config.toml
encoder_arch = "crnn"
model = "contrastive audio-text model"
dataset = "read English sentences (LibriTTS-R)"
train_examples = 15625
noise_aug = 0.01
time_shift_ms = 100
n_mels = 40
hop_length = 160
input = "log_mel"
spec_augment = false
win_length = 512
tokenizer = "word"
vocab_size = 8027
loss = "softmax"
embed_dim = 128
encoder_norm = "batchnorm"
encoder_activation = "relu"
encoder_depths = [1, 1, 1, 1]
encoder_kernel_size = 5
encoder_stem = "single"
encoder_widths = [96, 96, 96, 96]
encoder_rnn_width = 256
encoder_rnn = "lstm"
encoder_bidirectional = false
encoder_rnn_residual = false
encoder_rnn_layers = 6
text_encoder_causal = true
text_encoder_width = 192
text_encoder_layers = 6
text_encoder_norm = "layernorm"
text_encoder_norm_position = "pre"
text_encoder_activation = "squared_relu"
text_encoder_mlp_ratio = 2
text_encoder_head_dim = 48
text_encoder_fused_qkv = false
text_encoder_bias = "none"
text_encoder_qk_norm = false
text_encoder_parallel_block = false
text_encoder_inner_norm = false
text_encoder_positions = "sincos"
residual_init = "none"
optimizer = "adamw"
learning_rate = 0.0019
beta1 = 0.9
beta2 = 0.95
eps = 1e-08
max_grad_norm = 0.5
max_steps = 2400
batch_size = 128
epochs = 19.7
lr_schedule = "cosine"
final_lr_fraction = 0.05
warmup_steps = 120
weight_decay = 0.3
Rows from block 2 of the audio encoder, named by matrix and row number. Each number is 200 + 30 x the weight over its row's rms, rounded and kept within 0 to 999. All counts start at 0. After the name is the row's rms in percent of the matrix's.
# conv: width-5 conv, stride 2 (encoder.blocks.2.conv.weight, 96x96x5), inputs 0-13, a 5 kernel for each
conv.52,099,180,223,206,204,210,212,190,203,151,168,214,201,227,172,224,193,201,222,145,191,199,200,235,195,205,231,158,210,258,247,155,137,225,221,179,169,193,197,122,228,183,239,230,205,154,208,192,188,225,247,225,188,189,167,187,203,195,181,188,187,208,141,184,218,248,208,192,142,147,196
conv.53,098,235,235,219,220,164,197,230,238,172,183,202,144,163,161,206,174,218,236,219,222,151,169,175,199,235,181,197,221,234,227,174,186,212,220,217,198,218,211,216,184,219,237,168,136,172,201,226,243,266,208,196,189,142,187,215,231,234,219,183,151,181,179,178,199,233,187,185,167,154,178
conv.54,102,199,228,222,170,150,202,206,188,213,216,172,183,188,165,168,187,158,171,208,242,219,155,198,213,218,274,241,235,238,203,261,227,209,187,211,181,167,237,227,244,207,177,233,198,152,252,242,202,227,216,141,169,185,148,159,230,211,225,206,184,196,218,203,179,154,161,187,178,154,143
conv.55,103,181,209,191,220,205,183,140,137,172,173,282,240,243,168,207,178,196,202,154,165,197,185,189,199,167,217,237,238,222,222,175,227,255,200,191,179,165,185,147,195,290,291,227,228,183,198,177,220,231,248,253,196,184,161,199,226,158,158,162,220,206,196,165,184,198,216,161,140,182,173
conv.56,106,183,173,206,202,213,243,218,201,223,187,149,144,184,164,166,206,220,236,204,208,212,214,205,201,207,140,101,193,187,211,152,218,186,173,199,244,207,199,214,211,136,156,235,245,182,158,142,219,222,185,127,157,189,199,186,124,134,199,225,193,115,151,193,158,168,161,146,174,189,221
conv.57,102,183,189,177,189,216,193,212,218,178,161,173,210,178,179,190,204,214,192,193,188,222,184,176,186,186,150,148,205,192,183,262,239,228,191,202,228,209,221,187,176,211,219,228,227,207,203,206,199,186,203,191,186,183,183,200,151,131,173,156,192,184,191,176,217,169,182,168,175,178,209
conv.58,095,168,194,215,246,163,170,238,256,230,166,167,203,202,192,194,192,187,191,169,141,177,203,174,138,135,194,190,213,186,204,222,188,143,180,148,196,216,192,167,125,196,197,176,189,210,184,197,246,232,178,204,221,227,228,220,198,213,252,276,237,196,186,202,216,212,206,227,240,241,240
conv.59,094,197,186,203,172,166,145,148,192,180,175,227,214,189,174,182,191,202,195,168,181,229,155,210,208,199,216,257,191,221,193,225,156,226,223,219,157,185,250,202,217,197,206,196,177,189,236,213,204,176,139,210,203,217,138,170,222,224,188,158,211,230,196,171,144,199,219,219,217,183,169
conv.60,104,210,215,199,218,215,214,196,185,163,174,178,201,201,215,233,184,200,178,203,221,160,151,163,168,210,260,196,195,211,202,255,205,184,129,168,184,212,174,212,210,195,208,236,189,166,233,207,202,208,194,187,196,166,192,201,170,221,184,187,211,229,192,194,213,197,172,192,187,197,199
conv.61,100,248,236,204,233,192,175,194,155,215,188,190,143,195,180,232,175,184,233,226,216,185,171,178,223,234,221,245,249,238,229,211,206,213,202,185,179,213,207,217,214,239,217,191,172,167,251,263,234,226,231,196,182,193,208,241,209,225,182,215,191,164,213,192,202,238,177,192,162,201,220
conv.62,102,190,189,173,199,208,187,194,174,136,149,165,191,175,231,260,213,228,215,174,208,236,194,206,165,174,234,244,219,219,187,263,205,178,174,181,195,196,202,182,201,218,204,234,194,212,223,225,224,185,228,169,175,187,183,196,150,188,197,215,178,202,231,196,222,216,141,152,185,190,183
conv.63,095,181,177,245,238,217,182,162,212,200,199,177,222,188,190,190,192,172,175,192,208,133,152,160,136,160,178,167,175,164,198,198,163,179,180,224,156,186,176,161,159,171,174,225,217,221,165,177,204,254,232,222,209,221,225,207,190,219,211,214,242,207,181,237,200,197,199,220,219,215,191
conv.64,096,214,191,232,233,168,216,207,218,217,208,201,171,159,181,205,172,173,165,204,229,146,189,159,192,209,134,151,175,233,242,158,200,246,241,209,172,190,208,219,188,221,154,152,196,190,162,204,204,227,218,194,190,175,158,188,200,168,179,155,143,188,176,153,192,187,185,166,162,162,169
conv.65,096,187,191,237,192,190,134,145,188,204,176,218,166,158,168,221,172,177,146,168,212,169,183,157,165,221,210,194,235,228,261,166,238,232,219,214,156,153,203,208,183,202,175,203,187,195,150,194,190,210,234,214,186,147,191,182,182,153,191,155,183,203,168,138,236,216,192,182,157,179,188
conv.66,092,179,170,196,143,130,137,176,161,178,183,201,214,197,220,171,202,219,248,206,177,174,204,251,210,216,209,208,208,219,179,193,202,207,192,181,186,194,214,235,246,195,190,232,201,180,204,205,198,186,157,191,186,190,170,200,212,202,175,182,187,217,164,175,170,201,197,198,210,169,198
conv.67,102,204,234,209,190,204,137,208,149,133,174,219,203,159,230,193,184,214,190,206,215,134,165,168,194,197,224,205,197,215,191,207,183,93,111,97,200,221,185,203,209,177,203,194,223,212,182,192,145,198,181,198,197,205,243,204,195,200,211,208,212,195,157,155,200,192,190,214,208,205,226
conv.68,100,216,219,180,183,195,172,158,178,180,203,184,199,191,195,204,170,209,221,217,198,135,179,198,214,201,198,189,211,202,174,165,159,141,122,140,183,205,218,209,233,204,235,218,194,188,194,194,178,203,188,192,204,205,220,229,210,225,225,230,196,201,166,183,205,197,189,210,212,211,210
conv.69,107,169,177,182,231,232,148,164,177,208,221,212,192,207,195,176,173,147,168,177,212,123,137,135,181,179,216,164,191,169,177,186,164,122,163,200,175,171,183,215,198,212,174,159,145,153,199,180,186,182,209,202,212,207,202,188,197,195,198,184,196,236,194,198,188,179,194,210,204,213,194
conv.70,099,182,201,189,199,244,160,191,221,197,209,207,162,136,183,229,149,177,193,196,215,193,232,241,179,204,223,221,203,212,189,181,218,223,212,171,182,201,189,192,238,172,219,214,195,176,149,177,181,218,223,162,142,177,175,190,177,153,189,189,221,168,180,154,224,200,166,156,168,161,174
conv.71,102,228,206,201,221,189,250,258,225,215,210,158,182,184,162,177,233,229,254,237,216,188,190,203,219,198,128,131,150,171,196,140,156,208,229,215,220,223,220,255,218,181,198,214,181,223,191,187,215,222,200,177,184,203,190,182,211,165,198,181,164,154,188,179,192,224,177,178,181,163,186
conv.72,099,218,214,206,197,178,207,213,189,197,195,203,189,160,189,203,220,205,239,205,179,179,175,221,220,195,113,118,155,133,197,120,144,181,177,166,199,230,229,217,228,216,171,176,161,220,173,196,194,176,135,222,203,172,170,174,249,196,183,208,162,215,176,155,150,194,198,198,211,208,194
conv.73,104,215,171,181,195,139,197,219,228,226,231,225,193,175,175,175,203,218,218,197,221,207,192,217,206,201,143,104,111,133,183,124,166,193,183,197,242,228,221,225,244,184,163,186,206,222,157,135,191,148,167,213,174,188,161,184,172,129,167,146,164,206,176,139,148,180,195,181,181,198,188
conv.74,101,203,214,216,219,223,190,171,177,194,190,199,214,216,219,228,196,214,198,187,228,183,146,175,161,201,255,219,184,173,181,232,192,157,148,202,177,223,205,203,241,232,218,199,139,141,232,207,183,200,169,175,194,201,177,184,182,228,194,174,177,231,220,213,210,181,170,213,177,167,176
conv.75,098,193,206,175,209,149,198,170,146,210,195,212,153,240,196,218,186,184,192,197,165,190,219,147,262,177,243,185,237,175,231,168,231,178,228,199,206,164,185,227,192,259,237,178,228,181,173,216,211,215,239,222,187,209,203,199,245,181,172,207,191,149,214,190,165,220,214,177,188,192,222
conv.76,098,167,159,129,220,209,201,173,184,196,209,237,234,213,183,208,257,221,245,210,158,229,265,229,215,157,230,249,225,206,206,140,204,184,210,192,231,224,219,198,174,275,228,237,203,128,182,207,219,199,200,193,182,210,195,216,156,198,201,212,223,206,212,192,194,226,177,176,155,172,227
conv.77,098,174,187,180,219,226,194,174,167,187,170,243,190,199,209,240,177,196,201,158,180,222,252,203,206,155,210,206,236,221,240,167,196,214,196,175,208,186,184,150,200,195,229,244,216,206,151,178,159,231,228,186,167,151,194,189,197,166,174,220,228,170,125,187,192,206,200,164,133,167,192
conv.78,097,210,200,148,161,197,158,215,203,200,198,197,205,144,157,221,166,192,179,169,190,176,229,202,230,215,231,181,208,164,171,193,232,185,171,189,226,201,217,176,188,170,190,144,175,204,167,192,177,114,186,195,136,140,174,201,192,182,179,193,212,193,148,171,168,197,182,195,179,194,215
conv.79,099,205,205,183,219,211,158,185,197,195,199,221,213,197,224,173,198,189,182,188,212,162,152,209,207,199,218,159,175,153,195,184,151,177,186,211,178,213,218,204,221,234,212,163,168,155,244,187,195,152,167,200,185,192,193,170,217,214,208,180,153,242,204,222,172,198,194,207,223,209,169
conv.80,095,174,197,167,145,195,186,195,190,179,228,222,213,253,255,191,220,254,284,251,236,208,237,240,230,245,221,192,234,232,196,172,165,192,237,195,194,205,201,228,209,181,245,246,259,240,191,192,197,205,210,217,224,222,230,189,194,230,217,204,245,191,210,200,201,168,216,186,195,214,165
conv.81,111,188,172,191,184,201,188,198,209,200,235,226,198,135,124,125,222,198,185,167,187,197,196,221,224,212,202,183,191,177,187,169,199,218,181,173,197,207,202,198,206,218,213,177,192,191,163,167,167,116,160,186,146,138,114,146,160,157,146,129,165,208,183,195,143,154,195,165,148,123,111
conv.82,100,240,223,236,209,178,184,197,225,209,227,204,163,140,176,243,154,168,189,213,243,181,183,198,169,223,216,217,200,193,220,222,205,174,176,158,170,184,207,192,250,179,181,192,158,127,234,236,197,231,183,198,162,140,175,185,219,213,195,161,169,183,155,166,209,178,179,170,157,163,166
conv.83,101,162,174,221,226,186,246,189,155,219,217,185,167,233,200,188,214,188,155,214,220,247,223,156,201,190,174,222,223,185,202,188,221,160,187,160,232,143,179,209,206,197,180,165,193,210,171,233,201,198,206,159,180,237,189,174,187,177,231,231,201,134,190,264,201,200,140,193,220,216,195
conv.84,101,195,195,200,204,190,178,181,188,164,114,202,188,210,185,188,205,184,179,168,138,216,202,120,177,155,235,231,202,174,226,245,232,218,170,155,213,189,210,141,158,168,192,228,208,197,206,215,190,161,191,202,200,189,185,209,171,193,208,219,217,225,219,199,189,200,178,192,220,191,202
conv.85,105,177,185,215,182,223,239,210,190,204,216,134,128,193,169,169,193,205,207,204,219,201,183,185,201,226,140,104,184,166,156,178,218,204,188,184,216,192,191,235,223,152,192,253,242,196,160,156,225,217,183,110,143,199,169,176,122,156,197,179,187,105,177,189,196,179,140,151,186,177,209
conv.86,096,165,172,183,225,206,201,188,230,268,258,227,214,251,187,185,249,240,228,218,240,203,226,177,196,232,213,241,234,236,206,201,212,171,166,182,201,214,182,206,223,259,281,247,196,193,187,175,252,246,183,226,220,235,216,200,191,219,243,235,227,241,233,237,214,177,196,184,191,227,229
conv.87,109,204,191,163,155,177,222,218,233,219,240,219,188,167,143,145,205,181,195,181,183,203,203,223,214,223,242,193,171,170,149,185,199,165,178,158,215,190,205,231,218,235,177,154,179,194,224,165,145,114,177,179,185,144,112,137,178,163,131,143,172,216,157,139,176,172,201,193,158,144,134
conv.88,106,183,201,187,196,175,195,212,189,164,120,202,205,196,186,189,185,181,175,187,150,190,176,135,155,157,182,218,207,170,197,225,219,167,147,150,195,202,231,160,145,187,203,199,224,189,211,225,218,189,196,214,196,214,217,194,172,195,178,197,207,198,195,188,190,197,178,199,194,198,224
conv.89,093,218,224,190,179,201,195,156,189,168,194,167,181,227,250,225,176,182,246,236,211,141,173,208,232,231,142,177,232,217,226,156,166,130,174,197,141,182,204,203,191,180,191,283,248,181,156,188,212,241,240,201,209,233,200,209,214,206,221,215,206,177,186,195,225,209,231,227,196,197,198
conv.90,097,201,209,231,172,158,144,158,234,232,216,203,196,235,181,189,132,161,225,225,190,178,179,219,248,198,268,219,194,158,185,216,201,159,192,227,172,181,229,207,204,258,199,163,160,172,217,273,194,167,208,192,190,166,151,141,209,227,211,177,165,250,228,186,150,169,175,181,179,154,132
conv.91,093,201,218,222,234,247,170,195,210,222,210,180,191,181,183,165,166,150,166,174,194,133,158,151,154,182,166,186,160,193,192,198,166,178,207,213,185,189,177,194,177,195,165,167,177,179,173,203,198,242,208,213,190,189,185,178,214,192,192,208,191,196,209,176,190,185,202,221,205,173,199
conv.92,099,208,189,212,183,204,203,127,180,234,238,197,195,186,210,175,194,189,177,191,218,225,155,203,206,194,170,257,181,274,229,208,183,207,253,175,187,143,208,178,210,226,205,248,236,178,189,209,164,216,220,216,216,200,174,202,201,169,197,197,219,184,217,160,176,197,183,220,230,197,193
conv.93,098,194,153,191,201,190,141,182,211,252,248,234,229,283,250,185,206,238,235,257,204,166,236,249,245,233,236,246,207,229,192,154,179,205,219,226,183,222,224,237,205,201,261,264,229,204,201,187,219,228,237,201,208,255,219,205,148,204,223,240,233,218,228,244,216,197,173,205,211,196,216