A small contrastive audio-text model, trained from scratch.
Model: 6.57M parameters, log mel input, encoder arch crnn, encoder norm batchnorm, encoder activation relu, encoder depths [1, 1, 1, 1], encoder widths [96, 96, 96, 96], text encoder width 192, text encoder layers 6, text encoder norm layernorm, text encoder activation squared_relu.
Training: adamw at rate 0.0019, 2400 steps, batches of 128.
Data: trained on read English sentences (LibriTTS-R), 19.7 epochs.
Rows from block 3 of the text encoder of a small contrastive audio-text model, named by matrix and row number. Rows with one number belong to one neuron. Each number is 128 + 24 x the weight over its row's rms, rounded and kept within 0 to 255. All counts start at 0. Numbers have three digits each. After the name is the row's rms in percent of the matrix's.
Before each neuron's rows are labels from the 100 texts, of 14976, where the neuron reaches its highest value: "fires on" is the input token at the peak. Only what is clearly more common there than usual is listed. The data: read English sentences (LibriTTS-R).
# fc1: MLP up (text_encoder.blocks.3.mlp.fc1.weight, 384x192), inputs 64-127
# fc2: MLP down (text_encoder.blocks.3.mlp.fc2.weight, 192x384, transposed), outputs 64-127

fires on: "some"; "therefore"; "many"; "would"
fc1.117 091:083118100115149139148097147151111152162137134086154154101146130128085152101158117144129168138153093148123107143127160119115106126148101123145122125141127077166097140119130126151125102113141118
fc2.117 086:125171160127120145105114124146152146175163096123095081092095132165105096144163128140084150161134100085155172119091151136117137129121126106124111105104139143121149122154113158097103125117120160

fires on: "some"; "would"; "therefore"; "nobody"
fc1.67 116:094123103121159158157146138135132106127075097099135148116158136121124111129140155109138130086166123165163137148172119124152119097185133126119125175140116135136146158127160170129104144121091109
fc2.67 115:159145112113097159108081136136159119120159106105166131119135166118151133113092136112152158135129143104168120154170136170162155154137163106109126116063133071087149110160141122144126145129137139

fires on: "than"
fc1.215 114:121089101147162138113147157120107132125077129127098175125140134116132123127109183117125094192158151178143110135153133114175135077135104146145086142138179088120109159142108099098130149104109103
fc2.215 109:147092107140127108167120105139110142148112193121109136147129094129141149155155106165140111147146135118090128108095104085104113140115115107133111110158131079152123142131119111102142120127135119

fires on: "even"; "people"
fc1.284 139:137110124151125116128136136154102120112101132129124145145165165160102110128102146119161175107140151136186166123179106127152159134172086162141115142091183132100102109076111127177110133143118096
fc2.284 157:144152094142092091101083109103169127141148122073126111151189116127108109125158159076130169113132157125152133137110170143132142162128169140138180135139152120125136108120093121141134122142131151

fires on: "could"
fc1.343 098:156081115156118129111124117134099151135117119155138153121198136123157145151145174110145119162108163106126139143124153092142151094156109129121135163110153127132084151079154143163081140103103147
fc2.343 096:128141120133102168106130129097107065130105081092123103129109126122116125153140077147178124131111095134104125140138168122119130133157130138109147153097111088178143115112128150137149169122164136

fires on: "well"
fc1.89 136:117120125159113106105078146150104160126149105119167150109146111151134088137126173134115159116168182155174094168176111149125165106166139171151126156113139126117129122134118092113106113137112117
fc2.89 165:103106124169106184123120142166128075116107077161162133094142189157103103153130149116164132123125118146138130137125135133172134112152133135135157152120134115140123119127177138127131163170136080

fires on: "was"
fc1.238 113:144075106121149163115144139175174131135105143171138137144150129160100111153128122139102141125164137180124139116119134085133123105155093115123100094144176132146130153129155097115075122142099130
fc2.238 118:132139119104145112129135140086134114130117169127095102146124107096118122114140107179136113129128130125115156111102145121124115163119116121122165136120143074109101157069130161123152156085130162

fires on: "and"
fc1.230 114:139086080179106144110116133167091113150103111109119153117168142121108087114114144144103163135122145113153149146129156141164119106149118162114136165132161109118085148133123123127095106146127117
fc2.230 118:094131136137115110103122147128116101071086135138133118083094132110127172150114083118179137108111076123115157110153164145175145178112146108116160123100096128143138143126148146099152157085153131

fires on: "some"; "therefore"; "many"; "nobody"
fc1.120 112:108123083147140107137107170133096148139122151105127097136134127125086128130138133131167108116176125163150099180115128175136130095141109119126136150133122099129133171126137143160122143128134104
fc2.120 117:165191138101136148081112109143143126143163127087140053116101156163150070096123144114121140114103124112131110088129146126115123173131175130134173135085122102100156114155120163157151122140119133

fires on: "however"; "finally"
fc1.375 110:114106091155169135088111138133151106143111123136108157145165136137103108124090158116080142126157141145158109139149106141157136076154117157127127117148129138126104137107112110159076110136108135
fc2.375 116:095124135120129115114168146080138093094128137102146123085142126092129159160119113139145123150169072137119112135132155142127127169115123112127127103128130132108084181110139172134168114063142108

fires on: "well"
fc1.133 115:124088129126102140126099130144097159135156133127137140106167088122115088123130187125143159152146167123149137145127109122153149099177128118160141148096132156093145137128128130123125074168111139
fc2.133 143:089093143139124157143152165179133083128109068142166128112142159144080112176118149132166094123148101161098150123137125153158126141133109132116149150097135125146103125096189124129104157160139078

fires on: "<end>"; "presently"
fc1.118 137:127119090142126146151126100170116140135129147129150173118168098170090127103129136145112135122146131136157138110107109140137148067170121110130141178152141137149107108113135135134078124144106105
fc2.118 169:082140093152160110130153123110137134162130116127082137115101113127115115143105118136107156134125135112121126112121150118140119157101086173089136125111095073119081159059153145098123138110142136

fires on: "of"
fc1.108 088:128095139170166159134127169167138150128106160124176167135150152099162121155144189149083111141180135167152151129109113111157111090126145168091152141154118100096138119095114122150115161108085134
fc2.108 088:126098161150137136114124114139125078087123129129172114090123177128169105113083168113125117141142124117138155085152121091144102090146169143087141133082136106128139135127154122124160112141107117

fires on: "well"
fc1.171 123:142086079149143102116100160120113165128130145094154148124149112158084134141152176132117118113183167155139136130154116151144120091148148171116129162134160144158100116117119104152128098135113100
fc2.171 124:119129126167087185120088137138176064102111083156147116079144164122131077126114110140196118125116123134149103136155150131157136143147136100113147120084159103105139124135158149139154137112116112

fires on: "i"
fc1.156 113:103114129150135125133118141168137183140134161133125164159158112128084119137123143119095126126142129132154129121114119103124119049097136140144102116110139152118097130141109125120113087174132088
fc2.156 112:122172147094133132079086127099144120125156128097128091102089115104134117152133088110133149116102139124121111167152158132174126184145143150103150114136115114125142127136166119086132139102115153

fires on: "some"; "therefore"; "many"; "nobody"
fc1.144 123:134137125139106130159125178145126150098095090131141107122168116169127119137122150140135110138150164166158140170170134144114149074137096109137139161135101132128140154120167121130107129115105127
fc2.144 124:160156118126110151089128162139170143140149136148146108116109131155145096133094130122160127158111134105155119117131146125133132148134174118155151173090119108115147081154149118166161129130140158

fires on: "of"
fc1.336 084:088083094145122091109147162142121127137168085152132151088173144111162107154117116114111112107158155125137119111109147133113168124135090135087145143146160152100089107115101162089099084166142108
fc2.336 084:149137147100071107162154158098162117159146107139121103082162155148131098122112125089088146140110110111160123114180185082159173109107100111115119154100097125124132121133144109120141107165177141

fires on: "well"
fc1.163 155:099124114130102127113083141151146156157133091129165120094165123153118114120138166129110109124189159137155126140152139119114153076140118158123140141127137170128126137154154089153099108164114105
fc2.163 178:123107131167113196095123180148120074095114093141158125073121147135129117135103092112155131123106116121110129136126118139150117157139137125103151132094113122110134096133190141085131171120169116

fires on: "of"
fc1.319 124:132100106136141171102141125133156124161082098120138146096123144112111120156131135133141136136130178174163148092119116144187144111156084150129149117148124126143088166103152107096105148138107133
fc2.319 136:161068114098117170133144117166144081147072111178130112132151142136102143176140129151117092097087159142116126116119135115115114122162127135132099162161165142149125152103113096145114156139155107

fires on: "well"
fc1.75 151:110122092133121121110091125153107156161122136141143130082166108150115095148123172150149120150145153144183128142126113124143130088131105157159167140115124109147146141105154103149123125150153113
fc2.75 157:105108116134100192099127174122112073129122091120154139088095133117128124162106114116172133116102105149112115130122113143144114152159152110125157110096124116160146111133178136129152164112136142

fires on: "<end>"
fc1.209 159:117080115133160108124141116163122141139118112155134179112152125160105113115150156145112110111158133161153145109131118122101104078139086132140136150154172130117068114076105131126098121162133110
fc2.209 179:102154090134165145135141115135113129157143136112095148109125136121115088132107133137114161109168143141096087142132125104127096116089074162118112116106097118115121112067128119108114106114121120

fires on: "<end>"
fc1.349 091:140132093156168175154135124105166098106118144108164146099170134157107114127114129133104138124152124144141128163133162093107127075098093125142124135152144103129092145103123155172086107139099097
fc2.349 083:152149130170093164084084102165152131130120125125155078114158185150129132113093159139164165141110117126103157136105142091134120136090122125134151095107110082087158138135093125135170105180131122

fires on: "i"
fc1.269 094:117100090105120156154087131152140164139138131100164117127141141147111145126147154143144096141113130134134153137116120112164081091112094152132125150111165088101085141102090118141088108152141116
fc2.269 091:106161154118170107106094111112074164111117119128090106112133108140142106104124077118158120132146148136104116175147110153130107157084108155135127117097101172096111115125123164164113118082123164

fires on: "i"
fc1.223 095:124105128122121146107114146158121161163101174138141185133166101127129119140105183119117133110128143126141106144155122129172148100122132107126122136142149116130097150117125146131111085158146117
fc2.223 093:105115164137145132137121116087118131138139141076136114154122112123129174111136092115132110142088106119158164109148127185111142169109130114106132088088091110130155140118102116128107133112156133

fires on: "this"; "mrs"
fc1.357 120:090089132172130096129108113148114116093122119105105124136141140112091124100133124130113155120140127126165163123118144173133154103122074121072084151127158082117097120096090150144128155155080063
fc2.357 146:111112129130146159118105108115107145132096110127099143142166130133113148176170135138132112107125145132110153127066136145135145137095127128140129132147130055170095158075147113125095135132100118

fires on: "well"
fc1.333 151:132122122119083104111141120145146153142128121136131151083143135155100112121142200149137131120143177133162099130148106130136145089152146164146136141103139161139142129119140086167120095130129113
fc2.333 182:093110113135118187116138177153112068114096090141169148105103167118126138181111133115173118138136112162103158139149145123167112163112114117126147114111119104151119142112176154089118142109148111

fires on: "however"
fc1.263 121:134096087128123119161133134157131130142110133128115134145190136151135118152143163126083124145185148115125119130136098129142138117115119131105119154122177140132089166119101095137102118123134145
fc2.263 118:151071132122095120137130192105130062096123101141126140078103120135153162142109093148136103126162116160112137126131139141125127139143138082102077098103125090144160177137177147128151167121140150

fires on: "<end>"
fc1.151 086:155148155112172121110106134122145113122134100174147111092168145125139096135107167137155169103175153136148108105113106160143105135167102136132166104127155113113135129091164166145100133164116094
fc2.151 077:145108111129081135162078145105124115125121108114149109158124111111068069145150165104073162145091107100129117172132111120128113108138152153145138128122125118102148102143081111122085088160125088

fires on: "<end>"
fc1.74 098:130103108159108142160114136138121172156118172115115116173180137121085111150140178121090131151165159123169106108113131142120121113131102150123107113169147147127133137083103175112099109099099109
fc2.74 087:121136119075131119118090115150155129092102104115095124124112122109123112102131133126121078083107131128146115133137160177096110133157092104118128106129105109104103173116140165114143112076080139

fires on: "i"
fc1.20 088:157076128132126118163136103157136142152128128137132183134155162155124118169090154100096121134132112128161119108127107087132109095134120113140105133121129087155123151124137100136070129132113144
fc2.20 085:136168112106131160127100142141117154132131163154130105151103147147145106075107128185122146134137113135141097161165118132089120117106111096163108104094100103098124111142119136114144139101118133

fires on: "<end>"
fc1.205 100:115072113111151118146114127112148118107132123139169190133166092118097155118125141132098157109188156174152139147143144151144151083137075142157117135187158105141093151117114140112116093145074148
fc2.205 099:095160138087074082122123133120128105137130143084138102115140113137126142102085107111129111112149144122121132170184082158151121142110125123107111124125113133123129087180133098120147153137168156

fires on: "<end>"
fc1.266 117:111127135145137134136149158166123156147133165163126160163163105086109125163137127142094122116180145149159100178124143137144126111131124120105131132145183143134084164085132115125128101126098123
fc2.266 110:171141148086044158108140143118149127179116151126107101142120126131131135115153098141124103125095138139088140119110157099090073157107183112151102104147130169166164102178138077126146179108137148