config.toml
encoder_arch = "crnn"
input = "log_mel"
tokenizer = "word"
encoder_activation = "relu"
encoder_kernel_size = 5
encoder_bidirectional = false
encoder_rnn_residual = false
residual_init = "none"
lr = 0.0019
steps = 2400
batch_size = 128
final_lr_fraction = 0.05
warmup_steps = 120
Rows from block 2 of the audio encoder of a small contrastive audio-text model, named by matrix and row number. Each number is 500 + 50 x the weight over its row's rms, rounded and kept within 0 to 999. All counts start at 0. Numbers have three digits each.
Before each channel's rows are labels from the 100 clips, of 14976, where the channel reaches its highest value: "strongest on" is what is common among them. Only what is clearly more common there than usual is listed. The data: read English sentences (LibriTTS-R).
# conv: width-5 conv, stride 2 (encoder.blocks.2.conv.weight, 96x96x5, each kernel summed), inputs 0-95

strongest on: the word "was"
conv.52:514451524469522567446442507539472470499426537518438548515505575482532504432416412453478450515459589562480461466490515582493425530472649400527522443454529473492542476579465414486509497533529504447464528507491625526479434478480485486485481443432483505615435470497466469512489615525619486482

strongest on: the word "he"
conv.61:560462468518495596509516493608511512504474564595494599550568562485517485461511513437602440586516600604537466499517646550537477471548553497537552532498555495520581472531514418502461504540518491469481605549506615530454533493525496511501556463498541519554407477520541522501466558539579511480

strongest on: the word "i"
conv.76:433478543553555568460527541504498494517446588430510427527442609528457455492463440567443508429583451474448541522506453564497470568450571435499538500517475535568560510569521542518548545449497534498494480415423551541434444518522544556496419499407453453540505624517433501476543540544611479451

strongest on: the word "i"
conv.67:519407502504434515356508505453521512453520538411402517475450501450465503551551524442451464441510538551538453396541444451507420544505414513423524533438467529535437405487517518532494537422484518420532456406449472421494390490506429535486468478506404468450510415519498524525451430490470524505

strongest on: the word "the"
conv.2:478430494459544499525514484484477480460503484502460479448410552492583431488515494469439408492467529583489473481521502581485444457483590489586503509508561449526584442526482422515514454647579536468480539430440598505520517511451540445529423450463476561604450564540440464552514571608530540539

strongest on: the word "but"
conv.37:455450507474526449479514495465466473488458470369467439400397517486493456429461572467425436359522419440464475527534382533458506506456524500499426461506474513490439476555531499494480444547521512435455378393406495554547468470468499484503407490490417533481516520465471475549540507554448475506

strongest on: the word "this"
conv.11:508477461440381563525485423471451465490430480551483488490486390487551445441471521453617478520427538461460397465410637488541472505461550489523553474459554473422509516451502465424397476586494501480437561513497508448524553462440446459516501516468554514441513414559442443430492492448492481492

strongest on: the word "you"
conv.91:558503452429395451482463444511479499479500492564473542566537426416479487485511518411481509548459513488497426394458558439514458461506450579420573481418467493420468420467486491459424468484471545452467543548571477407455483473480388461517553500500512537433472364561491501494439410474483493545

strongest on: the word "you"
conv.64:520535456469444466529488454507450417445417473598548523542524408491500505469446484469538484602446537471444483466439558443457427489480458473450531430486509451398392530503461503449483493492496480502437556604561468479441514507466431454576563518501586519378506393528477442456452461490443428479

strongest on: the word "is"
conv.50:538477478442430506516472469467423438515409519553496534489477434424512463435402488450486461526449536451426432427434544437514535507437456543455523435413478462412444482494460517450477519509502513411426527510457430439467493463510404458581495574417533535440521400529478419435458430494487428512

strongest on: voice: female; the word "his"
conv.62:474396515525484567501485540555441453544403541452392495498410462418437501432448529428486391460504449473473450530536541435570576501497439459448484480458452484511524450528470571469565502483428409391465498433406460449515554467555490541461460560451428531556487514451514448507466481429507502489

strongest on: the word "was"
conv.10:446503416482518585507469477495415471425415490483485487486507567498513446384419479482517503510487536463417526470461523563411467497480602437529497417495518410507598494532463435426507429557514511515408533485490603529476535488478519489498503428477499479611429513495434414478486567537589475414

strongest on: the word "i"
conv.89:507444528529492496399455548521530536495528498401453539474464537480385552552522473511422468356509517540549503468508422481467494537553407480435500522456384568480457480504438535529549520400465434426542434377449471491457428466526472455425419500525406510456548507500546507528483502502543483471

strongest on: the word "this"
conv.70:509486451458529528503502486469408458456394555520497478471515548533552511444409457461508505547482567511450501514463536577457491519533650467544560429501536451453581510563472441469519475625516513484398631536528623554461505508472484468515522462512562490577485497513441432503510557545537559421

strongest on: the word "i"
conv.29:499435513530494459382484518472552525475535495405434542460423519479478537556501503484414476398521534539531455456531409464492420529528426486456462507480462529528436456483533494536497538460491425438527434339381449456485417491462471496462392461504375478424519472541506537523477459515458497490

strongest on: the word "was"
conv.92:498488474478488578518449566499506488454517507509485512541483542493526470475493417509491523518460604568506464465422508577537454470484656409537480514480528488471598485506449426515463452530478505503484573481490625472427482469457449469481492433464483509664398509536464471475472631475581463445

strongest on: the word "i"
conv.8:479560540568478555493509611512549503496521706537530469525541517521447481535500482514502591510577500467496552500532498484497475623525461469470554523493442577540494541527488599536557569401492463465532479508540462495339505531607499572485545507508524447429483550462515523519504457501514449475

strongest on: the word "he"; the word "you"
conv.36:512455494377374460467419480525506508505505448519469513510514423405493492536532490446481526518433525513517412365456500459514470488511424527416530539404460512393474428457455491503472493465465514484509492528520440398453476441433396470514526487494480508432494377540504530496401413477462515522

strongest on: the word "i"
conv.94:492524545569560527441527558532524586521490675451487470488458609516442437440455513488461497469600443424467497544537509530514521523543479509470589520490433553570500524556509494444552548405518531455496490465483508540400408514598513568477476509529470420475496580426478502513539522529577473429